Rows from block 4 of the fusion encoder, named by matrix and row number. Rows with one number belong to one attention dimension. Each number is 50 + 12 x the weight over its row's rms, rounded and kept within 0 to 99. All counts start at 0. After the name is the row's rms in percent of the matrix's.
# q: attention query, key and value (stacked) (fusion_encoder.blocks.4.attn.qkv.weight, 768x256, the q third), inputs 172-255
# k: attention query, key and value (stacked) (fusion_encoder.blocks.4.attn.qkv.weight, 768x256, the k third), inputs 172-255
q.158 113:42 56 55 49 54 66 48 62 45 30 35 33 44 50 47 40 59 40 35 39 65 53 59 66 58 38 61 35 63 81 53 53 51 73 41 39 52 36 32 50 48 42 61 46 58 29 50 40 36 35 69 48 40 55 69 51 62 50 57 62 55 54 33 37 40 74 31 53 55 52 47 40 32 53 37 53 41 41 77 69 56 35 36 60
k.158 114:44 43 48 36 37 55 43 61 34 34 47 63 52 74 48 58 38 59 20 31 46 54 56 43 77 44 40 32 80 48 63 27 58 44 28 36 68 50 67 49 45 55 54 36 70 65 50 70 33 55 66 63 53 58 28 52 22 54 70 54 65 48 65 37 54 64 50 24 28 42 62 63 41 30 41 45 41 41 50 54 63 47 45 48
q.159 101:62 49 53 53 51 72 43 39 42 71 51 51 41 70 38 51 27 18 44 59 52 51 67 37 42 63 52 54 43 42 50 37 37 59 49 51 65 33 50 56 71 61 50 51 24 47 56 63 37 68 64 41 53 48 59 55 41 53 41 69 35 47 42 65 44 27 34 54 42 64 54 66 57 49 44 68 42 40 57 41 32 45 45 66
k.159 100:23 54 51 67 39 47 37 57 48 35 50 47 46 49 74 59 48 52 35 46 41 67 57 46 59 34 45 60 44 63 56 43 50 62 63 34 44 44 46 57 66 37 51 48 45 58 31 43 49 45 33 50 50 53 54 58 52 33 61 44 28 45 74 28 53 38 53 29 63 47 60 62 53 58 33 51 42 62 56 47 35 65 38 43
q.160 112:56 61 47 56 54 31 48 59 76 47 49 53 42 51 43 47 54 60 44 62 42 65 50 37 51 53 42 66 30 73 49 45 47 23 56 70 50 65 84 48 48 41 58 71 56 44 51 34 60 60 63 45 67 51 53 55 48 43 67 32 61 64 40 55 53 44 61 50 38 49 58 86 48 58 38 31 50 50 60 52 46 41 57 42
k.160 112:62 63 41 44 59 91 63 33 45 52 45 57 56 50 44 37 45 63 54 34 41 53 55 61 50 65 52 59 47 22 57 71 41 51 55 45 70 25 29 53 48 45 53 40 36 38 41 59 46 56 50 44 37 48 20 30 58 54 52 74 41 40 63 73 58 64 39 37 54 77 53 37 40 54 55 60 63 41 47 47 39 64 48 75
q.161 096:55 45 56 37 33 42 49 42 60 43 33 62 67 61 33 45 44 57 56 68 53 46 68 48 71 34 42 44 42 62 45 81 49 53 47 44 55 71 51 45 44 59 47 73 35 43 40 42 66 63 46 38 28 77 65 63 52 49 69 73 65 68 59 60 61 31 66 53 52 51 61 51 36 71 56 41 42 45 59 40 42 33 60 39
k.161 109:50 45 60 62 54 50 41 46 46 64 53 61 39 46 56 61 61 38 50 54 58 49 41 46 44 43 42 63 53 45 77 53 46 39 65 49 52 41 50 59 40 53 48 68 61 34 36 62 56 52 44 64 73 34 28 51 34 42 58 17 29 47 54 41 30 56 37 43 65 65 35 38 51 51 50 53 57 66 41 41 50 74 16 25
q.162 098:62 33 36 37 49 52 47 48 54 48 47 71 60 44 55 51 76 55 54 43 42 40 55 34 55 51 64 30 53 61 66 51 47 60 45 66 68 39 52 68 32 58 57 47 50 41 49 45 41 43 36 54 34 50 63 34 52 45 52 99 40 49 45 56 53 48 59 52 33 42 28 64 24 45 46 84 65 27 41 20 50 30 20 65
k.162 103:47 46 18 31 67 48 31 38 55 65 52 50 43 52 70 58 32 72 62 66 54 46 33 58 57 48 41 58 39 26 45 30 46 59 50 54 31 71 51 45 49 66 40 31 46 30 49 48 59 33 40 51 55 53 37 47 71 47 37 42 45 44 54 57 60 54 38 74 41 67 60 45 52 48 37 20 62 41 38 28 66 67 43 56
q.163 098:37 64 70 40 50 32 48 54 67 46 29 60 34 40 36 61 59 33 49 59 42 56 55 49 23 48 57 52 59 70 50 37 47 55 56 55 49 46 61 51 49 61 46 43 76 26 55 72 54 54 50 25 46 57 56 41 53 49 69 61 67 70 28 45 28 38 58 54 44 27 56 36 47 39 53 35 37 52 44 31 37 57 21 27
k.163 100:42 48 45 37 29 17 51 49 71 49 52 46 41 50 61 67 45 45 44 65 68 52 34 43 24 73 35 54 35 46 59 23 57 30 65 53 50 45 66 47 55 49 65 48 56 39 42 69 63 45 55 62 51 59 57 47 57 64 41 55 65 59 33 43 47 65 50 43 58 51 61 38 50 57 30 60 31 44 36 44 56 52 45 42
q.164 097:55 42 35 26 35 60 32 48 31 54 46 37 53 51 39 31 53 53 17 45 35 41 63 59 52 53 41 43 49 54 75 37 77 60 30 37 56 69 57 60 48 34 46 46 23 18 56 64 65 53 28 50 47 54 61 61 62 43 56 56 46 47 49 49 45 68 70 52 49 43 73 55 73 64 58 42 34 69 50 51 50 53 43 61
k.164 099:51 56 51 59 54 62 52 66 25 48 38 55 56 67 23 44 60 50 53 41 52 71 65 43 42 29 66 44 46 56 48 55 50 69 57 62 54 46 43 55 41 36 66 62 62 61 56 41 56 50 39 47 42 48 26 45 51 65 59 31 48 41 68 54 58 51 42 60 67 61 24 39 41 54 50 53 56 43 37 37 55 57 42 36
q.165 094:63 46 33 50 28 56 21 52 39 56 41 55 62 49 37 44 67 61 50 76 45 60 34 54 38 56 53 20 40 74 62 38 39 40 42 32 65 33 48 47 46 72 73 55 45 35 52 70 71 51 60 62 71 22 33 41 50 61 44 59 28 59 43 43 60 49 14 50 50 63 54 60 35 68 66 55 45 54 30 53 48 35 30 56
k.165 093:47 58 51 55 61 38 26 58 68 54 63 46 46 43 68 56 43 79 39 53 66 68 42 36 48 60 42 39 60 47 44 39 52 31 37 51 74 72 49 59 44 82 46 37 46 42 62 59 24 53 54 62 52 71 45 42 54 69 35 49 52 29 46 37 57 46 50 57 54 41 53 51 63 26 59 57 42 49 48 31 54 50 37 39
q.166 086:60 33 29 51 66 76 42 41 50 62 57 39 74 50 52 65 61 54 56 32 62 43 74 55 58 47 55 59 60 56 70 40 23 56 28 51 48 56 42 69 50 71 48 54 52 34 64 61 40 37 40 54 68 68 60 56 18 63 53 43 53 34 31 46 64 41 39 56 52 55 43 49 56 46 54 62 77 59 60 49 57 57 35 43
k.166 087:66 49 38 43 46 76 41 20 55 70 63 81 67 53 49 53 50 45 42 39 52 48 43 33 40 74 43 50 59 45 57 55 68 58 43 51 54 58 48 55 38 41 48 63 48 48 55 40 65 55 56 65 37 42 37 49 72 39 39 62 37 51 64 49 50 55 43 52 70 66 15 63 59 50 46 50 55 58 55 51 61 35 44 56
q.167 086:39 61 57 37 35 56 39 63 48 46 55 30 35 44 63 29 41 53 20 46 58 23 59 39 29 40 38 49 49 72 34 38 51 72 62 68 41 43 52 47 63 78 42 69 56 33 41 44 44 66 52 60 43 50 77 43 44 55 72 46 49 58 35 35 58 59 43 62 47 44 47 39 63 37 60 24 52 48 57 57 32 40 34 42
k.167 087:50 50 51 36 43 33 54 46 56 46 46 56 34 64 38 49 46 32 57 36 55 48 61 57 38 46 62 55 38 44 45 71 63 29 50 66 11 66 50 51 15 40 59 68 40 43 29 25 57 46 65 54 70 34 47 39 42 42 38 48 54 50 39 40 52 45 47 60 61 62 42 46 21 53 33 47 35 60 40 44 66 55 40 52
q.168 102:68 78 69 58 40 82 38 65 64 63 58 60 63 68 47 42 53 46 32 55 39 53 64 45 59 45 44 51 48 65 71 73 50 26 57 49 66 38 55 58 34 51 69 63 30 23 59 57 57 68 28 55 61 32 24 35 26 39 62 65 42 37 61 72 64 65 36 33 45 51 64 56 53 56 71 45 52 35 41 55 51 49 44 45
k.168 108:76 42 45 76 34 52 52 40 71 52 59 53 41 60 44 62 48 52 47 74 50 49 68 55 47 38 47 57 55 64 34 57 60 36 45 58 51 75 66 46 38 33 49 62 50 61 56 22 39 51 64 53 44 46 38 55 42 45 67 50 45 45 55 39 35 44 45 44 53 51 54 68 42 38 52 42 53 51 54 71 43 20 47 49
q.169 096:55 42 25 43 58 33 38 63 71 47 53 61 46 67 46 65 59 56 33 56 49 63 47 59 72 74 51 60 42 55 54 30 56 23 49 60 44 52 28 38 59 53 73 39 58 46 59 52 28 63 47 53 38 53 60 70 50 46 39 59 62 49 53 50 45 38 32 42 27 53 60 63 50 59 35 40 37 49 39 39 66 52 74 37
k.169 103:39 69 54 58 48 65 29 47 58 38 60 50 48 52 53 56 56 60 77 29 63 73 38 42 60 47 33 34 43 35 71 41 66 47 50 50 55 69 51 48 40 41 49 50 54 53 55 28 60 46 51 51 51 41 34 55 46 64 57 58 78 59 58 60 43 56 75 40 59 39 40 63 48 62 57 50 37 63 53 55 42 64 45 53
q.170 096:49 42 62 58 59 56 35 55 41 31 47 41 48 56 65 61 50 64 28 40 52 66 54 70 60 48 42 95 51 57 34 35 87 43 27 47 58 42 71 49 54 60 30 70 59 36 42 27 49 39 55 51 44 41 46 56 57 75 50 43 68 63 70 50 46 61 39 55 60 52 39 35 50 56 40 56 75 36 51 47 40 58 56 66
k.170 087:60 60 25 66 48 49 60 62 56 49 53 57 55 54 46 30 64 55 56 46 62 77 38 41 47 42 56 22 52 40 65 62 68 48 43 50 30 69 48 38 54 17 47 62 43 24 51 40 68 59 50 50 53 58 62 63 41 42 57 56 34 44 43 60 59 35 70 62 61 51 56 63 42 29 53 34 54 47 57 62 41 35 44 57
q.171 095:51 49 48 50 41 56 38 22 37 39 32 52 40 61 53 39 43 43 48 65 54 47 53 50 59 43 70 41 35 45 43 63 55 73 58 44 49 41 36 61 60 43 46 33 55 37 64 26 52 45 57 48 55 58 60 50 71 59 58 43 61 71 39 25 51 53 53 62 54 47 60 37 45 59 53 47 51 70 49 59 55 63 51 53
k.171 086:37 56 60 33 38 52 59 50 82 49 30 47 34 72 35 59 37 38 45 57 41 51 57 38 20 87 59 49 70 54 42 33 44 57 40 43 46 71 23 55 45 52 41 62 32 49 54 67 53 53 61 44 53 61 30 61 37 31 35 63 65 55 55 43 33 39 61 38 34 57 56 60 59 41 36 40 22 36 59 28 50 37 42 47
q.172 091:50 39 42 47 43 46 35 61 48 66 44 43 30 44 47 43 58 39 49 74 42 51 57 32 46 52 65 39 53 49 60 31 48 50 69 70 21 45 49 40 33 60 51 65 55 37 44 55 42 54 53 56 47 48 48 37 43 55 54 53 51 51 62 38 47 72 48 64 69 39 50 46 73 24 50 74 58 54 66 32 69 57 34 74
k.172 089:54 48 57 50 40 51 56 42 62 56 59 44 66 46 48 34 38 59 66 65 06 44 68 74 41 31 51 53 68 37 40 66 63 65 40 30 38 69 53 51 56 41 46 43 53 34 48 36 76 59 64 19 60 51 60 47 58 52 58 47 59 52 63 44 56 47 62 62 50 55 41 42 19 49 43 35 51 47 33 41 62 59 44 56
q.173 092:56 59 73 19 49 38 36 33 35 42 64 59 73 46 53 57 42 41 43 39 50 54 58 54 41 45 52 47 62 53 59 55 41 52 31 75 51 26 30 60 49 18 40 35 60 32 48 51 42 37 69 55 54 26 43 50 35 44 63 45 48 51 38 41 56 50 53 53 47 40 47 49 54 54 52 51 72 48 43 62 46 59 35 42
k.173 098:44 25 21 56 50 61 40 35 54 48 31 35 46 34 42 57 58 40 73 45 59 44 49 63 34 53 35 46 49 49 41 54 60 58 57 46 76 61 55 53 54 66 61 62 37 38 53 74 62 59 43 36 35 58 40 58 54 46 26 60 38 52 65 61 44 50 56 46 59 40 48 50 51 37 56 60 47 55 56 38 55 36 32 38
q.174 104:40 67 54 71 53 43 52 40 67 62 69 56 57 47 48 59 63 48 76 52 38 63 59 53 77 45 48 52 52 40 38 58 42 72 49 19 48 67 52 17 47 45 39 42 51 42 18 55 40 44 45 45 33 51 42 60 58 74 58 64 55 52 76 73 45 60 56 49 26 49 66 64 47 46 18 57 63 40 64 15 79 47 54 58
k.174 106:41 64 46 62 55 35 58 35 61 52 47 56 59 36 64 43 66 49 68 49 48 67 53 60 52 44 59 39 53 40 53 54 60 53 32 56 36 62 49 50 71 28 45 60 56 52 45 62 58 52 40 45 53 47 22 66 51 48 60 57 64 61 57 35 35 28 53 49 45 47 53 62 43 51 47 64 43 59 53 38 67 71 38 59
q.175 084:52 50 57 62 48 56 45 57 51 46 67 41 55 54 52 36 73 51 45 32 56 31 41 54 50 36 51 42 25 60 48 40 41 21 33 49 53 66 49 41 53 77 47 81 41 38 54 60 53 61 67 67 62 27 76 41 27 50 42 46 40 44 38 61 45 57 53 53 29 38 65 55 34 53 43 61 46 46 56 54 63 45 25 49
k.175 084:52 57 39 54 38 52 42 31 51 48 61 65 55 53 55 64 59 64 85 54 54 29 59 42 35 55 53 48 46 24 45 60 29 52 51 52 62 56 30 47 56 41 51 56 47 50 69 21 66 54 45 35 61 48 28 72 42 56 53 42 66 37 25 68 50 58 38 42 71 56 42 55 45 60 70 65 50 47 14 52 32 56 38 59
q.176 079:55 56 48 54 52 46 65 51 65 48 44 34 53 50 55 62 51 63 56 71 60 58 48 43 75 55 37 45 45 60 38 46 41 43 54 22 70 33 34 48 49 55 47 48 65 77 53 61 52 46 51 58 55 60 51 75 57 65 52 50 30 83 71 31 51 39 50 43 48 25 64 59 39 44 52 43 43 48 73 35 54 57 63 65
k.176 100:49 56 38 60 50 72 59 48 52 51 44 54 37 53 64 43 49 37 39 52 53 55 57 48 65 48 38 53 56 51 71 59 40 41 66 35 52 51 39 35 42 46 34 63 39 42 60 61 63 57 51 47 56 40 46 58 37 34 31 67 33 68 50 50 51 31 47 63 28 49 50 30 40 63 57 42 57 55 52 28 78 59 39 50
q.177 086:37 40 30 43 58 37 51 47 71 58 55 55 42 53 40 53 43 53 72 59 65 55 44 43 43 59 46 65 42 66 39 61 34 49 39 59 40 40 56 42 49 59 33 51 49 70 54 45 34 52 60 39 46 60 43 58 49 55 64 46 47 76 60 45 52 29 38 48 39 58 38 61 66 62 47 73 36 46 44 47 58 35 51 65
k.177 087:51 49 49 45 65 69 34 46 48 70 48 42 62 40 47 49 61 47 24 47 43 47 53 63 40 58 36 64 54 59 39 48 72 63 53 47 46 41 69 63 47 58 38 58 35 22 59 57 37 61 41 18 41 52 69 55 47 26 28 67 67 30 45 40 57 54 50 61 68 53 40 46 55 55 53 47 46 55 46 47 62 36 66 64
q.178 114:53 58 33 43 58 61 46 61 63 54 47 42 45 53 63 57 56 50 53 43 47 49 31 40 51 45 64 37 46 22 69 53 55 59 48 37 56 44 53 51 77 53 56 61 51 36 47 42 42 47 42 44 64 52 64 38 41 70 38 42 79 65 57 69 48 63 63 42 42 44 42 67 54 70 57 48 46 55 57 49 66 52 38 64
k.178 096:33 56 36 73 42 32 48 45 54 62 59 52 19 54 43 67 30 22 66 56 56 47 58 38 20 47 51 56 58 41 47 50 62 41 52 54 44 53 45 27 44 52 52 49 50 27 47 43 56 73 44 51 39 59 62 41 61 32 50 53 38 76 37 66 47 49 29 65 53 37 46 34 35 53 24 65 43 52 52 41 37 44 52 34
q.179 106:42 65 57 47 27 48 56 53 62 40 43 33 46 49 59 53 59 62 34 44 69 60 42 40 52 32 51 66 51 53 31 36 63 41 67 32 61 56 46 51 40 33 64 53 41 36 40 37 70 51 56 55 62 52 64 31 50 47 45 44 33 56 35 37 49 50 30 68 23 63 77 57 79 48 71 55 42 43 54 51 70 31 69 44
k.179 101:57 43 51 60 68 50 48 45 57 41 46 48 45 62 32 50 72 68 37 44 64 63 48 51 61 71 44 76 52 48 45 77 28 40 43 38 29 35 40 48 37 42 61 28 27 52 45 63 58 46 21 37 60 65 58 35 40 48 53 42 40 28 59 64 53 58 39 55 29 35 47 55 44 39 39 58 43 52 43 33 39 52 51 65
q.180 097:32 22 65 52 45 50 62 50 68 54 57 36 49 66 44 54 41 28 54 56 54 41 59 70 46 25 59 49 27 36 54 57 44 55 63 63 49 36 52 71 53 58 38 38 47 52 43 37 46 43 35 59 40 52 32 65 35 45 30 48 44 53 61 58 40 51 45 50 50 34 67 62 43 56 64 49 74 52 34 54 38 51 42 40
k.180 108:39 55 51 30 48 35 46 66 45 39 55 68 17 49 30 71 61 64 56 35 67 63 30 50 62 57 50 47 49 54 60 56 58 32 57 51 50 48 35 50 29 32 45 54 54 49 60 22 51 43 53 53 50 50 58 54 64 46 38 54 63 55 55 62 51 66 56 37 64 39 76 64 55 57 59 37 43 42 39 43 28 31 59 63
q.181 091:32 47 50 49 27 47 52 55 53 37 47 35 49 55 55 52 37 58 43 62 50 61 48 56 56 52 29 39 45 24 25 40 62 41 24 47 58 40 51 36 62 52 49 44 66 58 72 50 40 73 34 62 47 52 65 61 47 45 66 33 44 42 42 40 42 51 47 47 58 59 66 43 67 48 57 45 26 60 60 76 49 66 66 50
k.181 108:38 35 38 54 60 38 74 42 49 44 55 45 33 45 34 57 57 33 57 46 42 39 56 42 49 60 22 55 57 73 49 45 40 57 56 55 43 47 60 52 59 19 54 63 48 52 47 61 60 39 64 56 60 59 49 46 28 60 50 49 60 51 43 38 55 52 66 66 54 40 47 62 50 34 37 48 34 72 63 65 41 59 35 38
q.182 091:33 45 50 64 56 34 34 59 53 39 39 43 65 40 31 36 40 40 49 55 38 52 46 60 50 58 37 42 39 63 40 68 50 53 36 48 61 41 33 51 25 44 34 36 64 64 46 59 42 47 64 73 47 56 36 41 66 52 47 65 68 48 44 48 57 44 53 30 52 66 32 63 51 42 73 70 52 22 52 76 53 65 65 54
k.182 094:48 70 55 40 66 52 40 47 66 48 55 42 52 45 68 35 40 47 54 58 57 81 50 56 41 65 46 34 51 52 62 38 53 41 43 61 69 66 40 58 56 49 61 49 50 37 34 49 59 39 37 62 46 62 62 32 46 76 48 45 57 43 46 38 65 53 42 40 31 47 61 49 47 60 55 53 40 49 40 52 45 65 28 40
q.183 089:38 41 46 55 53 63 52 70 48 56 51 63 71 31 52 62 45 30 67 58 72 51 53 31 41 67 39 79 70 51 55 36 51 55 48 08 60 59 51 45 33 44 40 48 57 70 48 63 55 50 31 26 39 39 62 34 29 80 47 66 48 44 42 61 55 81 48 48 56 60 47 28 45 53 30 57 31 60 52 57 63 41 57 59
k.183 107:39 44 48 65 51 56 44 44 54 44 54 55 47 42 47 43 52 63 70 64 75 45 28 46 71 24 64 51 48 42 63 67 44 67 60 34 68 24 40 40 35 40 33 59 48 52 46 61 43 73 45 57 59 34 78 51 51 49 51 55 58 40 57 53 50 52 30 46 33 55 62 35 50 47 60 36 43 72 65 56 73 63 55 39
q.184 083:29 58 44 50 41 41 50 61 62 69 56 51 46 52 37 46 54 57 50 38 42 64 53 60 54 47 47 46 34 61 68 51 49 45 48 23 62 38 43 53 73 50 58 58 43 62 67 31 49 57 35 57 39 30 49 34 48 42 41 48 47 62 57 45 61 67 24 38 53 54 30 72 33 38 66 44 41 67 44 51 64 48 68 25
k.184 092:59 33 52 30 37 61 54 55 37 52 50 39 37 44 70 54 49 56 53 21 31 77 55 64 39 53 40 59 46 71 35 39 58 75 44 43 36 34 42 36 71 36 40 50 51 47 55 47 63 45 63 49 42 37 70 49 41 62 74 59 56 66 62 54 47 55 62 50 47 51 23 46 62 56 34 19 52 46 54 31 57 69 46 54
q.185 091:41 47 49 36 56 53 64 67 28 56 47 71 35 58 37 48 40 45 68 62 73 37 57 35 59 61 61 57 43 65 47 49 38 60 77 65 42 62 49 26 35 41 34 57 50 52 64 56 59 33 42 40 56 47 51 44 60 39 58 65 40 43 32 41 77 44 63 45 51 70 30 41 42 52 35 52 46 58 50 37 49 50 54 22
k.185 091:45 49 38 59 48 38 23 27 46 57 48 58 55 33 37 33 55 47 55 63 46 50 47 64 43 48 35 51 59 60 47 53 37 64 72 48 32 56 55 41 19 48 56 45 42 49 36 62 40 57 67 59 38 54 64 51 47 42 58 40 56 45 63 27 36 79 39 54 58 51 46 44 59 55 60 50 61 59 35 42 71 35 56 55
q.186 124:60 32 45 33 54 48 48 57 70 58 33 65 30 38 59 52 76 51 52 60 61 41 67 62 23 46 64 30 47 44 58 58 50 42 52 68 58 59 58 48 43 54 52 29 69 61 55 31 46 60 60 35 51 65 63 42 64 46 43 54 50 57 49 61 38 65 60 45 58 54 33 45 60 50 37 59 36 47 51 45 38 62 76 47
k.186 104:47 40 37 39 34 67 56 81 61 69 33 38 40 59 47 53 21 35 33 46 51 65 60 64 53 45 52 53 57 43 49 48 47 55 61 72 28 30 46 38 45 76 54 36 22 53 63 61 52 55 34 40 40 50 77 59 40 50 45 39 53 58 54 56 27 38 32 44 27 48 54 58 56 31 57 44 44 45 52 59 40 48 52 54
q.187 093:40 53 60 48 60 62 44 52 43 45 79 64 45 48 46 41 42 49 52 47 59 67 51 64 38 44 34 42 45 43 29 61 29 30 47 36 63 38 48 46 50 39 43 65 44 45 56 47 57 47 41 51 55 35 35 55 46 50 51 46 54 47 53 35 39 74 41 44 64 49 59 46 24 41 30 42 37 56 54 51 23 33 50 39
k.187 105:64 50 29 50 36 55 69 46 78 56 36 45 45 29 59 38 47 41 21 46 54 53 66 60 44 73 52 59 38 27 35 56 21 66 65 37 25 50 56 46 51 60 51 73 41 35 43 72 46 49 40 57 49 38 68 63 52 49 53 54 43 56 68 36 55 44 45 50 31 71 40 53 72 55 71 65 69 62 52 77 58 48 46 50
q.188 093:59 48 45 35 38 50 54 46 20 50 66 50 58 53 44 54 39 44 43 83 38 59 67 51 33 43 62 30 54 31 64 56 64 57 56 45 56 35 55 54 68 46 49 31 66 70 43 73 38 27 40 65 61 48 74 48 64 58 49 56 55 64 33 41 42 57 43 60 44 38 51 32 24 47 37 51 45 50 48 66 41 55 56 57
k.188 112:40 54 56 71 47 61 43 64 29 60 54 50 49 42 64 50 52 46 41 35 42 58 39 26 46 33 72 41 38 44 58 40 71 46 60 29 47 78 60 61 38 59 50 69 50 60 52 35 51 58 48 39 42 38 65 49 58 36 53 42 41 39 46 48 66 54 55 30 40 72 72 69 45 50 46 55 40 28 40 39 53 29 49 55
q.189 096:40 48 38 37 59 54 46 74 46 53 40 35 47 41 61 46 41 75 50 38 56 45 45 34 53 47 55 61 47 33 68 40 67 43 65 50 40 61 56 43 52 28 65 32 39 51 64 45 70 68 53 69 56 58 38 55 42 36 34 63 38 66 67 61 42 58 36 35 40 50 67 57 40 43 39 46 55 54 38 45 41 45 43 51
k.189 102:34 64 23 71 37 81 53 74 30 53 55 34 51 75 22 32 34 48 42 50 44 47 45 54 52 48 45 44 15 57 37 62 59 47 32 63 54 30 50 61 52 63 49 59 26 26 66 57 54 60 44 39 35 50 55 51 64 63 66 60 40 49 44 34 51 50 45 34 56 50 38 43 49 40 50 48 72 55 35 51 59 23 36 60
q.190 094:52 55 55 50 49 49 41 52 53 45 56 45 49 38 49 47 36 53 42 60 37 43 37 35 64 66 32 50 64 66 81 38 56 45 45 73 57 46 31 55 54 52 57 48 50 71 55 80 48 44 42 67 40 52 43 66 56 52 40 55 33 44 66 31 42 31 60 75 57 64 61 49 66 54 51 51 52 39 61 56 61 68 46 74
k.190 108:34 52 55 62 70 39 61 46 70 53 50 32 34 47 26 30 68 52 72 64 44 44 31 36 54 52 31 57 50 62 56 48 64 35 44 54 52 25 61 44 62 56 68 31 32 35 52 45 48 40 66 75 56 55 72 34 54 79 35 53 47 64 27 50 42 51 57 63 49 42 43 46 43 60 52 61 36 22 47 43 38 61 44 46
q.191 093:49 53 52 45 37 54 70 51 44 56 55 48 51 41 56 80 48 36 56 65 62 72 75 65 64 55 26 58 63 60 46 41 36 45 25 55 60 81 32 57 36 60 62 51 52 37 66 67 10 59 48 70 53 44 58 65 53 58 47 52 56 32 58 43 53 44 51 65 46 61 64 57 65 61 66 45 67 36 50 49 33 43 57 44
k.191 107:48 60 45 51 63 26 65 59 73 61 57 30 49 42 25 53 53 51 55 44 56 66 35 66 47 53 44 46 55 41 42 50 62 38 57 69 47 43 41 60 27 20 49 42 49 40 42 45 45 45 32 42 50 54 45 45 59 73 49 47 36 73 55 63 31 51 38 61 53 47 43 51 22 45 70 37 67 55 49 42 52 39 68 43
q.192 110:60 44 53 37 53 50 65 73 38 55 73 59 45 65 60 43 41 50 42 39 69 82 54 50 57 49 32 47 39 51 67 29 55 49 40 54 43 45 40 50 54 50 42 56 46 46 55 38 62 44 59 44 63 50 37 55 59 50 64 46 46 54 49 51 51 72 19 51 68 65 50 54 48 51 42 31 66 58 35 41 45 47 64 44
k.192 105:41 50 18 46 46 65 69 67 47 57 25 41 68 50 73 45 44 48 36 49 63 56 49 47 24 26 40 57 59 40 56 46 54 50 52 45 49 68 55 55 52 52 58 56 51 43 42 56 55 46 49 36 58 69 54 44 52 24 61 45 28 49 57 53 40 34 51 34 73 46 55 58 69 49 63 27 50 60 57 53 51 52 51 27
q.193 117:52 49 34 28 54 55 46 52 35 59 61 35 23 36 57 60 23 56 88 48 65 34 43 41 51 31 44 82 32 55 54 51 45 58 44 62 27 64 70 51 47 47 56 45 59 88 36 41 64 42 41 60 55 40 46 53 42 69 48 47 54 48 37 42 48 35 48 48 60 47 49 47 42 40 61 55 37 54 42 37 48 55 31 58
k.193 092:67 14 34 69 53 43 57 50 59 50 40 63 60 57 49 52 37 39 46 52 55 51 42 58 45 73 64 55 55 40 56 34 38 51 42 83 57 59 33 53 64 47 35 36 64 44 65 38 15 41 27 47 49 60 37 53 53 59 22 32 63 62 46 60 46 30 56 54 53 48 46 32 46 30 29 51 48 45 45 52 33 57 53 27
q.194 102:58 60 56 64 59 39 74 63 44 47 34 48 31 60 53 51 49 35 15 38 41 64 65 38 76 39 69 50 65 75 51 48 28 49 42 63 37 39 46 36 59 30 49 61 62 40 37 59 38 42 49 36 49 41 41 38 45 52 61 46 51 64 37 37 44 39 15 55 38 40 47 56 47 38 42 51 65 56 38 33 50 48 41 49
k.194 101:43 41 48 37 41 40 56 45 46 72 38 41 54 62 60 65 46 56 25 61 50 35 63 60 37 59 49 39 57 48 63 57 68 37 76 57 60 33 40 51 55 52 55 54 35 52 37 61 50 54 39 38 51 42 80 57 48 39 49 44 53 42 27 51 44 58 39 53 39 63 55 44 31 47 39 73 64 50 55 64 51 45 39 51
q.195 101:44 34 49 46 42 59 47 55 31 39 47 42 34 39 50 53 39 56 23 59 36 66 50 59 50 51 51 56 51 38 45 65 37 43 50 47 64 47 36 65 67 66 52 48 60 37 41 33 39 49 48 45 59 56 29 56 48 59 33 43 55 48 39 46 48 64 60 68 56 50 57 56 29 64 31 46 35 58 43 65 54 62 28 55
k.195 104:48 62 45 47 48 57 66 50 45 52 46 36 63 51 46 64 56 43 35 45 27 75 57 54 42 55 51 51 23 39 33 57 38 38 44 46 45 65 50 32 52 29 63 50 42 32 53 38 54 15 33 51 61 37 30 54 57 39 33 53 46 45 39 46 46 48 66 56 59 53 30 46 55 52 35 33 76 61 41 37 68 49 55 57
q.196 086:63 48 56 56 57 44 60 63 58 50 33 51 44 44 55 57 25 27 45 53 72 43 52 43 43 44 53 60 70 54 50 49 54 73 28 56 46 56 36 50 72 29 55 44 62 39 48 38 56 50 48 38 60 72 46 37 64 48 64 54 41 64 46 53 55 43 49 59 43 31 51 51 43 51 71 63 45 46 43 55 71 22 50 44
k.196 087:52 41 45 36 50 42 67 49 53 45 40 48 62 63 46 46 52 49 63 35 64 56 27 33 68 43 61 64 49 44 33 70 47 20 29 50 41 62 48 62 41 40 79 41 57 50 42 38 60 50 61 47 71 62 44 47 41 70 44 68 51 58 39 47 41 39 31 27 42 67 41 58 31 45 66 46 28 32 34 77 48 59 64 46
q.197 103:54 47 46 73 62 61 35 51 53 55 44 57 46 37 65 49 30 38 45 52 68 47 50 65 39 38 41 43 60 48 49 14 66 56 46 55 54 44 58 52 34 50 42 48 38 59 74 48 35 56 40 52 57 41 45 40 36 45 57 57 60 54 60 52 57 40 54 53 59 57 51 46 45 49 39 46 31 47 47 42 36 49 45 29
k.197 095:68 58 57 52 70 53 56 49 33 44 73 48 44 57 52 39 48 71 63 54 48 50 63 46 56 54 44 60 43 53 73 48 61 35 48 38 66 75 22 41 50 66 38 29 43 77 42 62 65 68 60 73 47 54 71 42 45 46 43 60 55 43 69 51 60 47 37 61 45 45 35 66 37 59 73 58 54 32 49 70 52 12 60 54
q.198 085:46 45 66 37 47 54 49 28 40 53 43 57 59 26 58 34 57 52 60 59 52 62 39 32 54 38 72 51 56 53 50 36 50 32 53 57 55 54 41 45 49 59 57 60 53 29 51 57 39 63 62 58 46 58 52 63 51 45 59 43 67 48 43 55 53 63 54 37 56 25 59 44 48 66 40 31 24 56 52 59 73 48 57 32
k.198 079:73 50 68 37 38 30 55 48 54 70 46 37 59 47 60 50 41 48 49 56 52 67 37 37 35 47 47 18 38 39 51 58 33 43 59 31 42 70 69 52 51 27 72 46 34 24 42 57 61 31 45 45 68 51 37 39 43 29 41 53 61 67 49 48 51 63 39 45 57 56 49 52 35 59 47 40 23 35 47 42 47 43 75 58